Weights of a small multi-label image tagger: 4.3 epochs.
Rows from block 8 of a small multi-label image tagger, named by matrix and row number. Rows with one number belong to one channel. Each number is 500 + 25 x the weight over its row's rms, rounded and kept within 0 to 999. All counts start at 0. Numbers have three digits each. After the name is the row's rms in percent of the matrix's.
Before each channel's rows are labels from the 100 images, of 14976, where the channel reaches its highest value: "top examples" is what is common among them; "patch colour" is the nearest of a few named colours to the mean colour under the peak. Only what is clearly more common there than usual is listed. The data: regions of photos with short descriptions (Visual Genome).
# convs0: first 3x3 conv (model.blocks.8.convs.0.weight, 256x256x3x3, each kernel summed), inputs 0-63
# convs1: second 3x3 conv (model.blocks.8.convs.1.weight, 256x256x3x3, transposed, each kernel summed), outputs 0-63

top examples: text has "man"
patch colour: grey
convs0.196 101:508525495488548477509455519510533492463487423466481492476514513527499522494497524520511489481534533506510475492522512445472505479487482515504502495497521549495495435465494502538534469471497495
convs1.196 091:479514494497498470491506489510473508467524481495515535493519467516474475480480526489500486496492485469467486476505471523473506504491501469502515446517521545470545486507516486494526494519501485

top examples: text has "horse"
patch colour: grey
convs0.86 097:478494505506495491496495493515529516499455520497483524513502499487484518448555516501473506481538484573595504538445515516511493530517508495524481506528532497475509529495517524509541469512543509
convs1.86 113:495501516523490520523518481507542471498504488482473483482472501487475492502557472507462519510467505487521451477485478491517548485482459481449509457484490458486499505479517513500488456457479489

top examples: text has "shirt"; text has "man"; text has "black"; text has "wearing"
patch colour: black
convs0.39 091:501505528489484488444522530467481490562488498487492506505514502480514502482487540474542485516541498528567488456528483511475481509494528549538534475512508529527437470514480484482511519483489518
convs1.39 090:517477496489492517542527496473497498477516478514525484479481520498470469487499524509530515458502467529451515498481517528530485491463496492480481453457510490548514514514472516504494490490439430

top examples: text has "train"
patch colour: brown
convs0.116 085:503539536518516517469537516503483483479475506492498511516479491497498466508528515464540513520511519523502510502497486478494500529475506520506499525468525496500468508517481474498494479493500502
convs1.116 064:507550494482502463498491524479466516453460508498499509499496494473463482521528500497524474451529514482477547544526497522505495488502508488486517499497467446484472494495519492501529496473516492

top examples: text has "man"
patch colour: black
convs0.249 096:525486490494498528507493519434468483506516503480498484499501516518533508468502519488518508595474463507534451478499504491492516529534499493487450487530506523501517523500461506476482529508539499
convs1.249 097:501481520523512541513514515490489491487497485529498471541524499555502529505476493483465488529495470496489491504465507495520581490513492499457494533497537470456472539484481531524500517521500521

top examples: text has "man"
patch colour: grey
convs0.157 096:524484468490518497515504494450467517519488519504515461502483531537467507519514483489448488537507489491494537490533478491491499481532507481471449502507476509496527529566455496534499508502512501
convs1.157 113:517534531495556478515538542475500523510497465519533536510521502493527499471466491493443461528530486492472494466508485515505482461517555504473493531500497507528523518519509534516483486542521524

top examples: text has "sky"; text has "blue"
patch colour: white
convs0.12 106:532517511495495514490539527491501504525514526541498488507504471478503470501504513451548478576498513496521467468528578495507496481493515559506492530510511532526508479494555492520494486524470506
convs1.12 100:471485512478480518527525517501503484470432530462534501543522495501451484492509521518520496487509486504497457488499512497440503508511527475471487507475470451482486469494473501485504439475500490

top examples: text has "elephant"
patch colour: brown
convs0.158 105:502504532482482504475483525457498486490517519457469504548505481465487524507514495498487501465530493499508495509513476500489528502510530523488523505504519497476501561466479481489495499509497516
convs1.158 099:485520535559490521507509503500547480509451454504502488529548521537477512476489502479509477516557503498492508514497464488526549445493450461521502475495523523441466544512500543511523514509467515

top examples: text has "man"
patch colour: grey
convs0.69 100:479503495502532518508447477478510499537504496529491464484512496536511499508425459522502477495500516505512493489491495487510483502502498475529511514535497502538491481537498484505503511537492522
convs1.69 086:483477427500512469479500493489491467478516489514497478491477478544557479482493531491469523513481494467491510508499502487521469531498488513455513486507491491521530465499474491553499492475477509

top examples: text has "man"; text has "hair"
patch colour: black
convs0.4 111:475486491482498506530480498455490558490463556510527549489470479462499553502493544494495517543487509533511522540493478507490509532508507520516526478485520500507427469496529528537505485544529473
convs1.4 104:518497501482460469496488468502508468525512463505498494497474505493469469456473465469477481550523512449460502526493486473496524502487486456502480462486484499516439498507551530515496438528512509

top examples: text has "horse"
patch colour: brown
convs0.214 105:522485527467531477500478519518562535505525488497492500510500483536530497485503484532512507497490534510505524498504477499491518523506456478477515536509507506514477527477489499493525547472505506
convs1.214 115:492485506523514513501490507519500550534483480498484465467489491464512480514522474538488518497454525504507518467494517518450459477494506477457492565415472509480496485490475485477505520463501517