config.yaml
model: "multi-label image tagger"
dataset: "regions of photos with short descriptions (Visual Genome)"
train_examples: 203450
image_size: 24
crop_scale_min: 0.7
horizontal_flip: true
translate: 0.12
arch: "resnet"
norm: "batchnorm"
activation: "silu"
channel_attention: "eca"
depths: [2, 5, 5]
kernel_size: 3
stem: "single"
avg_pool_shortcut: false
widths: [64, 128, 256]
num_labels: 300
init: "trunc_normal_002"
residual_init: "none"
optimizer: "muon"
muon_scale: "original"
lr: 0.022
momentum: 0.95
nesterov: false
orthogonalizer: "polar_express"
adamw_lr_other_params: 0.0021
grad_clip: 1.0
ema_decay: 0.995
steps: 13600
batch_size: 64
epochs: 4.3
lr_schedule: "wsd"
decay_fraction: 0.3
final_lr_fraction: 0
warmup_steps: 680
weight_decay: 0.02
adamw_weight_decay_other_params: 0.05
Rows from block 7 of a small multi-label image tagger, named by matrix and row number. Rows with one number belong to one channel. Each number is 200 + 20 x the weight over its row's rms, rounded and kept within 0 to 999. All counts start at 0.
After each channel's rows are labels from the 100 images, of 14976, where the channel reaches its highest value: "responds to" is what is common among them. Only what is clearly more common there than usual is listed. The data: regions of photos with short descriptions (Visual Genome).
# convs0: first 3x3 conv, stride 2 (model.blocks.7.convs.0.weight, 256x128x3x3, each kernel summed), inputs 0-63
# convs1: second 3x3 conv (model.blocks.7.convs.1.weight, 256x256x3x3, transposed, each kernel summed), outputs 0-85

convs0.154,196,156,202,204,219,188,183,179,211,175,189,170,195,182,221,240,201,190,203,179,205,192,160,180,205,189,169,205,204,201,203,208,206,179,226,158,220,197,193,193,222,232,198,207,198,182,205,210,200,234,209,169,189,215,194,182,173,205,234,177,192,171,185,169
convs1.154,202,228,193,233,186,189,202,179,201,176,202,205,183,190,193,206,204,180,214,212,200,211,193,200,208,189,181,189,194,188,193,185,187,194,185,215,184,182,196,195,205,210,185,174,208,224,184,211,213,222,199,209,262,186,160,216,179,192,183,187,205,193,197,170,200,209,170,241,184,215,172,215,191,223,211,191,209,214,214,167,183,211,169,250,160,176
responds to: text has "sign"; text has "white"; text has "red"

convs0.254,178,223,198,192,192,195,176,246,193,226,205,186,222,180,223,241,188,208,210,172,229,217,201,194,183,178,210,219,206,214,174,188,191,199,195,206,202,229,177,194,177,186,197,175,241,230,216,169,190,177,203,218,221,197,208,182,194,162,228,164,221,192,212,198
convs1.254,203,218,191,197,164,166,162,197,188,226,188,194,200,189,183,213,191,173,200,227,194,217,185,182,205,152,164,192,196,199,190,212,221,232,230,222,195,163,213,211,187,205,205,216,198,179,180,202,155,178,190,203,185,199,199,210,198,219,190,218,177,210,231,214,192,211,211,177,189,186,172,213,202,236,202,181,193,208,218,200,220,213,210,193,220,181
responds to: text has "man"

convs0.149,211,239,206,199,198,196,176,184,198,195,218,188,186,194,207,219,185,183,204,160,211,209,185,221,196,214,191,201,201,211,242,191,183,246,201,213,212,204,181,211,170,211,214,193,212,189,194,177,196,204,218,193,172,195,210,215,207,186,145,195,205,182,188,232
convs1.149,153,171,185,171,186,198,226,218,223,200,211,224,182,228,196,167,218,159,158,210,212,212,180,207,227,169,217,215,162,184,195,209,214,183,188,206,184,158,154,175,189,188,208,224,204,192,209,201,219,197,189,204,164,173,196,229,165,191,196,212,211,195,232,203,194,182,184,201,213,222,218,189,220,216,207,212,212,195,233,188,201,185,197,221,216,201
responds to: text has "sign"; text has "red"; text has "white"

convs0.180,224,196,191,223,167,193,224,194,199,231,197,171,180,221,219,195,192,197,176,217,211,215,194,194,176,186,187,201,202,202,257,224,208,215,198,234,199,176,208,222,219,180,204,212,187,172,196,148,185,206,186,189,170,205,201,204,191,194,171,186,194,186,202,212
convs1.180,192,211,215,170,213,208,210,219,203,185,190,185,180,183,198,194,229,161,182,140,206,188,165,214,190,207,178,185,203,185,205,211,209,211,190,199,210,232,183,188,188,171,231,220,189,209,192,215,238,188,174,175,199,179,179,189,174,197,217,180,187,188,200,172,207,173,169,180,193,157,217,185,242,177,259,234,187,204,194,222,227,207,211,180,218,210
responds to: text has "shirt"; text has "man"

convs0.63,224,162,193,235,220,202,212,202,192,225,216,157,187,232,213,215,174,213,186,225,227,189,214,201,206,205,162,203,195,182,179,200,192,204,194,194,207,190,200,205,206,231,182,210,195,203,197,210,168,195,192,188,175,193,184,211,161,182,192,164,194,184,230,182
convs1.63,166,207,215,200,196,191,195,184,207,199,178,215,190,177,211,207,200,178,224,211,185,202,182,205,253,179,197,224,190,218,214,197,210,206,192,210,238,165,152,215,200,191,238,207,185,206,206,210,201,188,185,182,225,214,200,208,217,218,197,192,200,199,184,193,222,203,174,192,194,208,214,182,166,159,183,211,214,202,180,220,190,251,174,216,172,177
responds to: text has "sign"

convs0.38,212,207,180,190,217,184,192,183,198,191,196,190,199,209,203,193,191,165,209,209,193,183,235,210,223,196,235,188,200,192,205,213,207,193,214,196,195,214,193,188,147,198,205,203,207,150,210,226,209,205,173,197,214,210,224,184,209,217,174,177,216,200,238,196
convs1.38,175,228,190,240,223,238,215,203,204,176,183,223,211,210,215,200,202,224,191,192,217,217,185,216,173,198,183,203,275,179,211,172,180,206,221,202,207,210,223,198,182,166,145,225,215,213,195,193,198,196,195,185,219,176,219,191,179,217,170,169,204,195,203,186,179,147,172,212,217,219,202,186,201,188,204,177,208,184,171,169,216,197,180,175,153,209
responds to: text has "blue"

convs0.237,206,125,195,210,198,192,207,161,191,213,213,199,205,185,196,182,210,173,232,176,215,207,200,195,254,199,166,204,209,222,183,200,206,233,201,227,171,185,214,204,227,179,216,175,224,175,202,174,214,173,230,195,168,181,215,192,160,201,232,200,186,208,186,206
convs1.237,194,186,209,170,209,210,245,175,190,202,199,207,167,171,151,189,197,199,181,219,216,194,218,216,222,254,182,210,184,228,195,188,252,206,229,181,211,167,158,188,191,181,234,215,181,202,168,217,191,205,204,204,215,216,165,230,182,194,199,213,213,184,200,166,199,203,153,184,181,203,202,201,185,197,197,193,232,177,223,205,172,184,187,172,187,200
responds to: text has "man"

convs0.88,181,195,175,185,246,209,185,195,203,201,188,194,195,215,169,185,189,197,196,213,237,206,188,202,207,185,194,209,225,205,216,255,189,192,207,237,207,208,189,202,190,182,210,198,200,227,199,192,217,168,224,215,208,211,203,183,194,211,215,244,227,178,200,163
convs1.88,191,195,215,200,209,220,213,205,161,234,186,195,239,220,197,234,180,163,226,223,191,207,196,198,192,175,232,190,193,167,238,166,163,170,183,172,169,178,200,189,218,194,202,173,208,176,183,180,191,234,210,195,216,175,188,188,183,195,205,206,191,188,195,196,192,189,210,184,210,174,219,211,213,146,201,185,223,206,173,179,211,203,206,201,189,212
responds to: text has "plane"

convs0.66,212,215,160,163,173,205,193,210,180,186,196,238,217,176,232,188,221,214,213,202,234,184,207,184,191,181,212,184,182,195,182,182,214,226,186,197,174,181,168,208,173,168,221,197,188,187,201,213,152,159,200,170,221,225,191,220,208,195,243,164,199,225,224,178
convs1.66,173,210,205,195,208,198,185,207,212,209,199,204,194,193,224,185,211,244,225,197,189,214,180,208,181,178,202,202,204,176,194,220,187,199,228,197,197,214,207,217,187,219,217,204,206,178,196,178,189,202,209,217,183,225,173,182,189,181,198,188,227,197,174,206,175,198,181,227,213,182,218,204,178,230,187,178,228,170,197,219,221,216,210,192,197,186
responds to: text has "train"

convs0.49,186,198,238,201,186,199,160,176,228,177,216,217,192,166,185,235,195,195,174,205,221,182,193,233,222,217,202,178,189,187,206,219,191,206,186,196,189,216,196,195,231,208,201,210,196,178,195,186,195,170,207,204,200,202,209,188,207,215,202,142,197,187,206,192
convs1.49,194,192,174,198,187,196,179,187,177,198,154,168,196,220,205,209,194,124,181,237,215,194,179,231,181,160,212,192,213,196,216,231,219,188,187,212,178,190,205,196,203,204,207,192,183,189,199,212,202,200,177,192,158,233,215,201,263,228,216,201,202,209,207,176,214,180,192,189,188,187,203,181,228,175,229,214,195,150,212,195,197,227,171,181,168,201
responds to: text has "black"

convs0.165,192,183,242,181,179,191,210,170,215,264,163,200,205,178,232,220,204,181,174,179,188,222,189,185,198,225,178,211,177,205,247,187,194,169,180,211,204,139,214,202,223,213,217,189,164,224,208,212,213,170,213,185,148,187,202,225,235,218,218,207,197,205,195,193
convs1.165,174,218,186,197,191,183,188,199,213,224,215,168,209,198,179,200,204,200,170,186,234,180,211,231,223,226,211,177,199,193,209,196,196,174,188,219,218,181,195,182,206,191,193,200,203,177,178,243,180,195,241,219,169,178,189,181,202,211,180,193,184,192,177,180,185,213,186,211,164,204,222,218,177,205,210,266,197,195,206,186,218,203,224,191,214,164
responds to: text has "man"; text has "shirt"; text has "wearing"

convs0.206,188,204,209,180,200,188,183,200,194,202,234,186,228,191,186,190,183,199,196,209,180,175,208,256,215,193,244,185,173,243,231,198,224,194,242,209,217,212,183,186,178,191,220,196,202,180,207,190,219,208,180,196,184,202,250,234,182,179,209,200,227,167,217,220
convs1.206,217,195,190,181,200,221,197,179,201,209,199,211,210,152,188,207,216,171,208,227,191,215,193,170,208,175,173,187,211,196,213,239,195,243,204,191,212,203,226,189,189,188,223,210,200,221,197,207,207,217,207,243,199,178,203,219,193,187,217,245,194,238,188,220,194,200,211,209,212,173,209,200,202,196,239,213,251,227,206,195,212,226,184,193,212,197
responds to: text has "man"

convs0.233,208,175,164,175,196,202,223,188,201,201,212,203,177,193,213,231,209,198,216,198,179,209,210,182,186,219,213,187,171,210,207,195,188,198,185,234,201,183,225,206,232,193,184,201,193,136,188,179,218,216,228,222,235,165,204,191,231,212,225,208,201,165,201,196
convs1.233,217,179,209,207,197,192,196,212,205,197,186,191,188,202,180,176,175,205,186,152,231,187,196,225,172,226,184,159,200,199,196,199,158,200,185,201,197,167,184,200,241,206,182,227,215,204,216,224,200,199,202,211,242,200,202,192,175,183,200,189,183,195,183,199,209,217,205,198,174,206,232,215,199,157,180,190,172,199,194,198,204,192,184,213,191,198
responds to: text has "white"

convs0.89,205,229,166,214,202,260,179,168,207,184,202,196,196,158,192,183,186,206,211,201,230,183,223,179,177,212,167,217,217,262,196,168,198,209,215,192,217,177,181,209,159,193,199,205,207,190,190,197,159,212,175,163,201,205,191,215,200,190,216,185,170,188,192,183
convs1.89,180,202,223,214,187,217,202,162,230,195,192,213,182,197,219,188,199,178,222,189,249,169,194,215,191,165,214,188,169,223,187,203,203,186,194,234,204,195,204,217,215,216,179,180,186,210,214,170,185,183,191,219,212,234,212,174,221,209,194,209,176,194,209,191,202,205,211,197,217,209,194,169,197,173,191,190,237,215,213,181,197,234,200,231,188,198
responds to: text has "sign"; text has "red"

convs0.87,195,186,186,217,182,202,261,192,179,210,201,195,192,227,179,219,194,180,205,190,234,193,198,171,184,186,195,207,194,183,194,214,192,183,205,207,220,203,181,205,233,206,198,193,248,189,185,206,229,192,187,200,199,172,204,198,228,202,243,203,198,163,203,149
convs1.87,192,191,215,211,198,205,195,195,215,170,185,209,196,174,212,197,188,170,206,210,196,200,187,211,237,253,197,191,168,200,165,175,157,195,180,196,189,169,194,151,192,223,208,197,259,202,181,187,220,183,211,171,254,218,163,236,213,151,179,186,196,226,191,169,221,204,202,198,199,195,214,208,196,160,206,174,189,200,204,186,196,209,185,221,169,201
responds to: text has "white"

convs0.239,204,205,195,200,222,220,242,173,187,185,191,208,223,192,202,197,159,207,174,186,196,215,187,184,219,235,230,212,208,219,193,197,199,176,191,189,176,208,204,224,175,232,234,191,221,192,187,193,184,202,222,166,170,223,166,188,224,189,210,218,192,212,193,211
convs1.239,211,220,193,192,164,204,212,226,192,220,201,164,220,201,187,189,175,173,234,223,213,218,222,201,190,202,200,216,173,203,153,226,205,174,183,201,187,228,220,181,203,203,207,165,192,206,184,188,196,165,191,216,187,233,191,186,189,227,216,209,186,197,178,196,198,178,179,225,225,210,222,236,205,172,211,182,181,203,218,192,192,225,231,199,196,192
responds to: text has "man"

convs0.24,186,179,197,222,220,210,217,186,184,163,201,171,226,210,227,199,220,228,174,192,199,181,168,228,189,203,189,202,214,201,193,214,229,166,190,199,182,224,205,223,201,212,192,221,164,179,201,191,222,186,195,192,173,225,196,192,168,210,220,220,210,196,166,195
convs1.24,232,211,192,231,213,211,212,196,197,169,255,216,201,201,181,202,233,182,214,183,189,213,215,214,186,227,202,189,196,215,207,194,182,189,182,211,161,214,192,192,180,165,199,227,185,188,184,197,246,203,201,185,216,223,206,197,191,190,197,235,217,196,208,187,178,212,192,190,195,173,186,195,202,184,177,210,212,234,179,199,196,173,209,182,212,206
responds to: text has "clock"