Weights of a small multi-label image tagger.
Model: 7.29M parameters, 24-pixel images, activation silu, widths [64, 128, 256].
Training: muon at rate 0.022, 13600 steps.
Rows from block 4 of a small multi-label image tagger, named by matrix and row number. Rows with one number belong to one channel. Each number is 200 + 40 x the weight over its row's rms, rounded and kept within 0 to 999. All counts start at 0. After the name is the row's rms in percent of the matrix's.
After each channel's rows are labels from the 100 images, of 14976, where the channel reaches its highest value: "patch colour" is the nearest of a few named colours to the mean colour under the peak. Only what is clearly more common there than usual is listed. The data: regions of photos with short descriptions (Visual Genome).
# convs0: first 3x3 conv (model.blocks.4.convs.0.weight, 128x128x3x3, each kernel summed), inputs 64-127
# convs1: second 3x3 conv (model.blocks.4.convs.1.weight, 128x128x3x3, transposed, each kernel summed), outputs 64-127

convs0.63,112,212,158,251,179,188,217,247,208,214,144,160,141,161,146,136,191,241,211,125,205,196,174,198,91,171,190,243,241,176,221,155,221,185,128,168,191,221,196,216,228,166,226,208,257,181,149,215,119,291,189,162,134,149,210,209,141,220,159,213,258,174,136,240,165
convs1.63,093,186,172,77,219,185,142,232,200,211,144,244,210,192,245,182,189,175,168,157,197,273,224,140,173,249,246,264,261,208,243,188,143,227,158,191,164,245,201,161,163,173,196,216,206,213,228,161,179,199,182,219,194,190,209,181,199,208,129,178,121,187,242,117,192
patch colour: white

convs0.100,092,185,207,191,203,246,212,119,193,198,193,172,212,203,150,196,140,198,214,138,190,228,219,218,211,260,210,266,175,199,183,239,281,185,202,172,221,137,208,216,212,144,190,185,230,129,308,159,135,178,158,279,198,199,177,164,175,172,253,156,154,169,159,132,145
convs1.100,085,163,183,189,228,223,250,138,193,167,214,169,210,201,174,143,192,205,182,186,217,292,235,143,200,195,193,213,219,156,260,229,225,248,251,232,209,248,240,204,220,247,190,209,256,255,143,124,229,201,172,195,136,220,96,229,196,219,155,187,245,256,210,132,248
patch colour: black

convs0.10,081,176,229,250,157,106,193,226,169,223,232,183,184,162,178,291,290,242,122,266,231,226,160,230,174,234,129,181,198,199,226,225,216,201,191,247,186,239,179,162,214,186,255,164,193,203,174,165,178,154,167,217,243,157,219,182,157,131,191,193,184,170,216,191,160
convs1.10,083,234,229,177,183,124,168,181,266,216,150,171,181,104,132,237,260,182,136,185,252,290,199,185,77,200,219,167,186,232,205,201,163,190,171,227,249,214,234,191,170,264,144,165,242,159,165,228,253,241,215,190,201,181,215,196,234,168,167,177,289,206,190,210,174
patch colour: brown

convs0.42,113,211,175,224,214,324,126,261,239,183,273,192,170,178,119,173,187,227,160,189,171,210,208,195,147,125,250,189,244,208,244,192,213,118,240,157,249,220,242,189,242,176,217,245,141,189,215,242,187,287,190,208,197,150,154,173,198,142,250,260,231,140,232,157,203
convs1.42,103,162,227,179,213,282,164,229,111,177,214,222,233,177,188,226,243,149,215,116,152,223,247,143,203,224,243,240,191,225,209,235,200,178,196,238,197,205,211,235,222,200,135,179,231,240,208,149,218,215,188,272,217,161,188,136,170,242,245,244,157,234,173,241,202
patch colour: white; pink

convs0.76,081,170,170,164,186,231,147,212,169,226,188,180,184,189,165,224,166,189,195,273,101,173,211,210,194,195,154,206,172,215,179,235,173,167,211,210,173,200,258,152,222,162,156,223,149,242,147,258,247,136,168,200,180,199,156,186,172,196,227,171,255,170,174,137,123
convs1.76,104,178,165,190,157,203,251,190,190,274,224,224,202,152,183,204,159,244,201,172,163,185,236,227,262,246,127,109,200,222,201,214,116,245,220,198,153,158,287,188,166,259,129,149,188,213,204,246,242,225,174,207,192,212,186,179,195,176,146,154,173,162,244,267,196
patch colour: grey

convs0.12,099,328,229,170,155,185,202,183,225,224,130,202,211,179,288,99,200,225,173,203,176,228,138,238,123,206,153,227,228,190,143,186,160,197,192,202,173,252,231,227,139,153,208,167,172,205,203,184,252,227,152,104,164,222,202,163,187,172,134,180,217,186,128,245,165
convs1.12,094,227,234,123,245,194,136,295,131,251,150,171,228,175,200,158,181,244,167,88,169,190,208,172,200,199,238,214,195,217,193,262,169,233,199,189,169,207,187,161,141,210,177,160,188,171,169,202,287,195,203,222,255,221,202,215,270,238,172,221,212,124,232,219,181
patch colour: pink

convs0.0,111,154,257,126,217,187,184,148,164,155,297,207,186,249,154,241,181,154,153,195,183,168,194,158,128,181,252,262,114,162,191,208,203,236,204,224,213,156,210,216,169,223,198,220,254,196,164,184,154,153,188,190,227,131,188,174,197,155,194,220,240,249,226,122,195
convs1.0,118,165,282,212,262,213,146,171,242,183,185,215,232,201,170,122,217,238,250,155,181,182,254,183,187,198,169,316,156,182,252,156,254,173,205,198,186,243,103,211,182,108,172,190,229,178,158,148,192,201,167,182,193,159,202,206,225,205,233,180,174,227,238,211,165
patch colour: black

convs0.35,093,190,195,156,203,107,155,209,196,230,190,192,216,213,124,203,202,193,162,124,179,129,172,155,117,205,139,129,141,239,156,184,185,144,158,178,213,173,177,180,216,174,194,154,188,186,116,187,267,195,199,184,201,168,183,192,138,147,183,137,193,146,205,202,186
convs1.35,109,183,214,148,134,167,206,242,160,237,203,123,171,188,258,183,208,260,217,195,324,164,211,202,247,263,150,217,161,243,171,279,196,196,135,236,262,173,238,174,169,184,133,213,216,263,243,263,202,207,199,233,220,218,266,249,233,208,123,205,227,200,201,221,218
patch colour: brown

convs0.43,104,220,111,199,194,151,198,142,165,195,201,176,227,193,147,247,174,198,197,223,189,173,193,179,230,193,182,144,270,158,212,225,208,253,266,209,223,236,179,204,199,216,175,156,165,200,277,102,141,242,255,210,188,180,217,199,187,226,167,230,178,192,139,233,218
convs1.43,085,160,219,229,178,198,134,205,143,209,128,247,193,236,166,233,186,214,206,176,161,150,261,151,234,179,220,209,203,196,166,133,223,243,202,218,143,190,329,123,199,171,251,124,206,208,210,242,198,218,175,169,215,169,189,235,187,233,236,164,244,130,155,222,86
patch colour: brown

convs0.55,130,161,182,292,172,167,194,168,175,212,224,175,160,263,166,200,159,205,194,238,115,160,178,202,179,182,196,158,131,245,181,193,230,267,223,138,202,156,215,274,185,229,168,122,162,192,209,125,234,154,197,242,248,210,270,142,228,168,231,192,180,144,244,247,257
convs1.55,120,182,153,211,177,149,147,129,217,186,248,185,169,235,210,122,184,180,141,139,187,174,195,193,314,183,133,152,160,221,187,110,222,196,211,232,193,246,255,207,221,275,198,169,265,152,123,183,187,228,221,197,256,204,174,211,211,227,208,227,230,211,231,248,138
patch colour: black

convs0.127,093,138,202,218,219,181,187,243,180,200,208,199,151,153,195,236,212,159,138,291,193,249,211,181,243,134,182,169,211,197,176,161,124,138,137,203,153,197,126,193,207,154,234,165,195,252,222,216,252,171,252,178,254,113,243,164,247,199,168,212,205,198,187,216,186
convs1.127,099,233,217,130,200,260,253,211,206,240,193,146,149,171,203,273,247,230,218,219,273,249,212,204,298,264,170,237,242,180,187,220,179,226,236,195,209,171,319,276,158,246,212,191,163,232,156,152,211,238,192,233,182,226,238,215,192,200,164,190,190,225,196,222,158
patch colour: brown

convs0.98,092,183,112,244,161,189,202,137,153,245,244,176,186,256,212,117,168,309,193,165,151,199,222,254,145,231,144,135,203,243,185,235,183,189,210,168,239,227,250,227,160,226,96,231,197,207,236,171,164,201,115,123,184,246,231,222,245,176,191,205,152,208,184,229,133
convs1.98,079,151,219,241,217,188,211,195,240,236,237,176,271,177,194,172,150,263,198,139,170,199,213,255,265,232,160,151,195,258,190,147,219,254,195,230,228,210,205,117,191,256,179,170,266,141,197,180,207,270,239,182,240,177,143,219,225,239,254,228,233,216,125,191,159
patch colour: black

convs0.8,107,185,105,161,176,162,260,182,154,193,255,186,208,227,253,165,173,229,156,152,204,201,205,149,219,217,269,270,231,185,237,148,155,173,159,187,198,193,208,173,195,187,196,174,219,111,186,219,189,235,213,230,152,183,152,248,129,205,136,172,124,170,194,252,183
convs1.8,099,163,148,150,131,210,175,196,191,259,165,187,227,207,214,156,242,180,132,136,231,208,245,168,194,181,288,198,239,207,203,182,272,168,210,185,129,236,193,119,219,212,213,213,226,166,210,236,173,245,243,230,120,167,190,188,183,268,166,196,204,163,205,135,204
patch colour: white

convs0.54,102,241,273,216,185,187,143,103,244,158,282,204,206,221,164,234,166,186,215,209,138,191,154,191,147,203,189,157,198,207,182,207,242,137,193,129,276,149,166,219,178,172,194,196,161,218,216,198,255,131,150,187,200,198,183,237,255,126,144,157,211,216,260,164,235
convs1.54,126,181,171,230,166,206,189,109,298,179,280,206,156,223,196,134,214,152,184,218,207,182,177,200,248,157,176,243,126,192,192,212,183,200,211,188,277,199,203,218,241,219,235,219,191,182,224,192,197,182,210,237,217,215,181,145,269,188,201,261,189,229,169,261,174
patch colour: grey

convs0.108,132,147,225,133,257,275,167,240,233,153,222,166,169,174,230,144,231,244,168,199,182,199,283,177,188,185,197,209,178,228,218,171,191,178,162,146,232,189,175,179,235,167,183,321,199,176,153,152,241,191,241,213,138,194,186,203,158,197,204,161,197,98,218,177,132
convs1.108,174,222,256,121,258,254,194,189,80,156,176,188,217,229,168,249,195,188,195,97,242,162,259,196,202,190,256,224,260,200,209,216,187,194,220,176,233,241,188,155,134,172,170,248,174,205,220,157,224,76,208,221,182,157,200,180,163,201,134,193,190,195,224,225,225
patch colour: white

convs0.114,106,224,174,245,153,198,113,182,207,235,171,218,209,225,205,297,236,230,197,187,217,211,188,127,216,230,164,203,188,240,237,184,237,158,204,286,177,248,186,139,272,208,186,160,160,168,267,115,239,174,220,168,181,190,223,250,164,232,210,211,215,161,247,292,202
convs1.114,111,229,149,165,173,205,105,230,170,164,141,197,200,251,228,193,238,247,174,135,129,216,220,248,237,158,161,143,223,135,169,151,146,158,220,238,246,217,166,127,121,206,160,193,182,144,192,148,223,194,228,206,161,245,216,215,187,192,178,225,180,133,184,295,114
patch colour: black

convs0.5,097,222,197,281,189,190,177,276,208,223,181,224,190,194,255,161,143,272,177,214,256,183,209,186,204,230,283,167,272,206,162,172,228,117,163,186,161,278,216,168,189,175,161,175,279,204,215,253,191,202,201,258,176,186,181,177,203,255,176,185,189,155,111,230,217
convs1.5,120,229,220,158,206,157,228,179,163,220,160,236,202,245,224,143,199,177,200,106,178,180,161,150,194,256,208,180,266,142,233,160,231,108,188,209,188,218,251,232,160,200,137,229,152,186,200,190,190,197,120,204,182,149,118,124,272,221,216,199,186,206,249,218,191
patch colour: pink

convs0.45,105,177,246,244,227,131,245,241,173,168,200,206,172,192,289,271,130,170,203,261,224,162,163,242,157,212,162,238,246,169,218,174,222,165,284,150,140,244,202,183,213,182,270,209,196,216,226,197,213,228,227,228,151,139,166,284,153,157,103,157,257,232,158,200,121
convs1.45,061,230,204,176,215,190,225,207,190,205,208,164,200,217,101,161,235,239,241,185,206,105,236,171,179,165,221,191,183,206,161,225,183,129,208,112,155,259,182,203,169,174,251,149,245,211,149,224,194,198,182,163,198,208,117,210,164,195,171,207,160,181,305,229,220
patch colour: orange

convs0.23,098,275,99,182,177,177,222,217,184,162,217,219,222,175,210,208,193,211,201,183,157,272,153,198,203,191,197,193,224,155,265,174,210,152,157,192,143,170,137,179,229,174,188,149,202,159,208,265,137,228,244,193,146,172,199,230,184,257,169,229,250,167,214,223,104
convs1.23,100,183,137,196,147,231,173,157,185,234,202,235,215,245,257,219,242,118,124,185,207,278,238,249,247,172,263,120,199,150,154,232,257,156,223,181,115,216,195,152,200,194,235,236,235,169,204,180,201,257,227,198,156,177,205,168,214,202,169,159,109,149,168,140,214
patch colour: white; pink

convs0.74,123,141,171,193,221,153,233,166,177,222,236,214,206,275,164,223,140,153,241,157,233,241,218,173,219,229,213,174,235,216,219,181,245,137,241,175,197,257,268,165,206,258,133,121,242,182,122,208,169,205,167,224,215,165,201,227,133,254,152,204,233,154,215,194,135
convs1.74,108,162,186,148,252,105,174,162,201,232,202,202,255,187,126,225,247,270,128,166,263,195,207,128,177,167,196,137,150,113,212,198,232,270,218,155,175,208,276,150,99,153,176,175,251,159,205,186,206,204,202,198,155,137,149,179,164,233,181,183,158,233,211,172,173
patch colour: blue

convs0.118,111,203,155,277,161,193,217,220,169,185,153,216,168,218,254,170,178,215,221,211,184,125,169,213,254,196,255,247,248,169,266,295,285,130,171,142,232,162,199,161,271,159,136,137,153,128,243,219,211,214,221,175,223,121,166,291,185,225,219,227,135,197,242,219,150
convs1.118,084,150,130,184,171,202,222,186,142,242,153,252,208,237,172,111,208,236,141,219,170,195,265,262,183,195,280,233,239,223,222,145,195,182,264,172,217,236,162,100,233,241,152,218,211,185,176,190,247,257,277,183,278,181,186,242,213,196,236,234,223,197,202,241,99
patch colour: black

convs0.90,117,177,222,143,152,234,110,188,155,167,231,173,203,214,189,238,187,285,324,226,228,260,199,125,151,164,182,221,259,183,225,137,225,107,154,201,207,223,192,201,219,153,176,199,224,184,144,170,201,226,231,223,163,129,221,218,164,198,204,192,286,176,170,151,171
convs1.90,099,213,151,141,184,241,194,190,214,183,180,226,139,172,247,213,253,223,180,202,184,209,229,148,172,204,214,222,256,225,167,167,174,243,167,169,239,177,183,270,131,219,240,253,223,230,160,113,187,141,203,189,197,219,198,214,151,205,237,139,88,236,292,186,171
patch colour: brown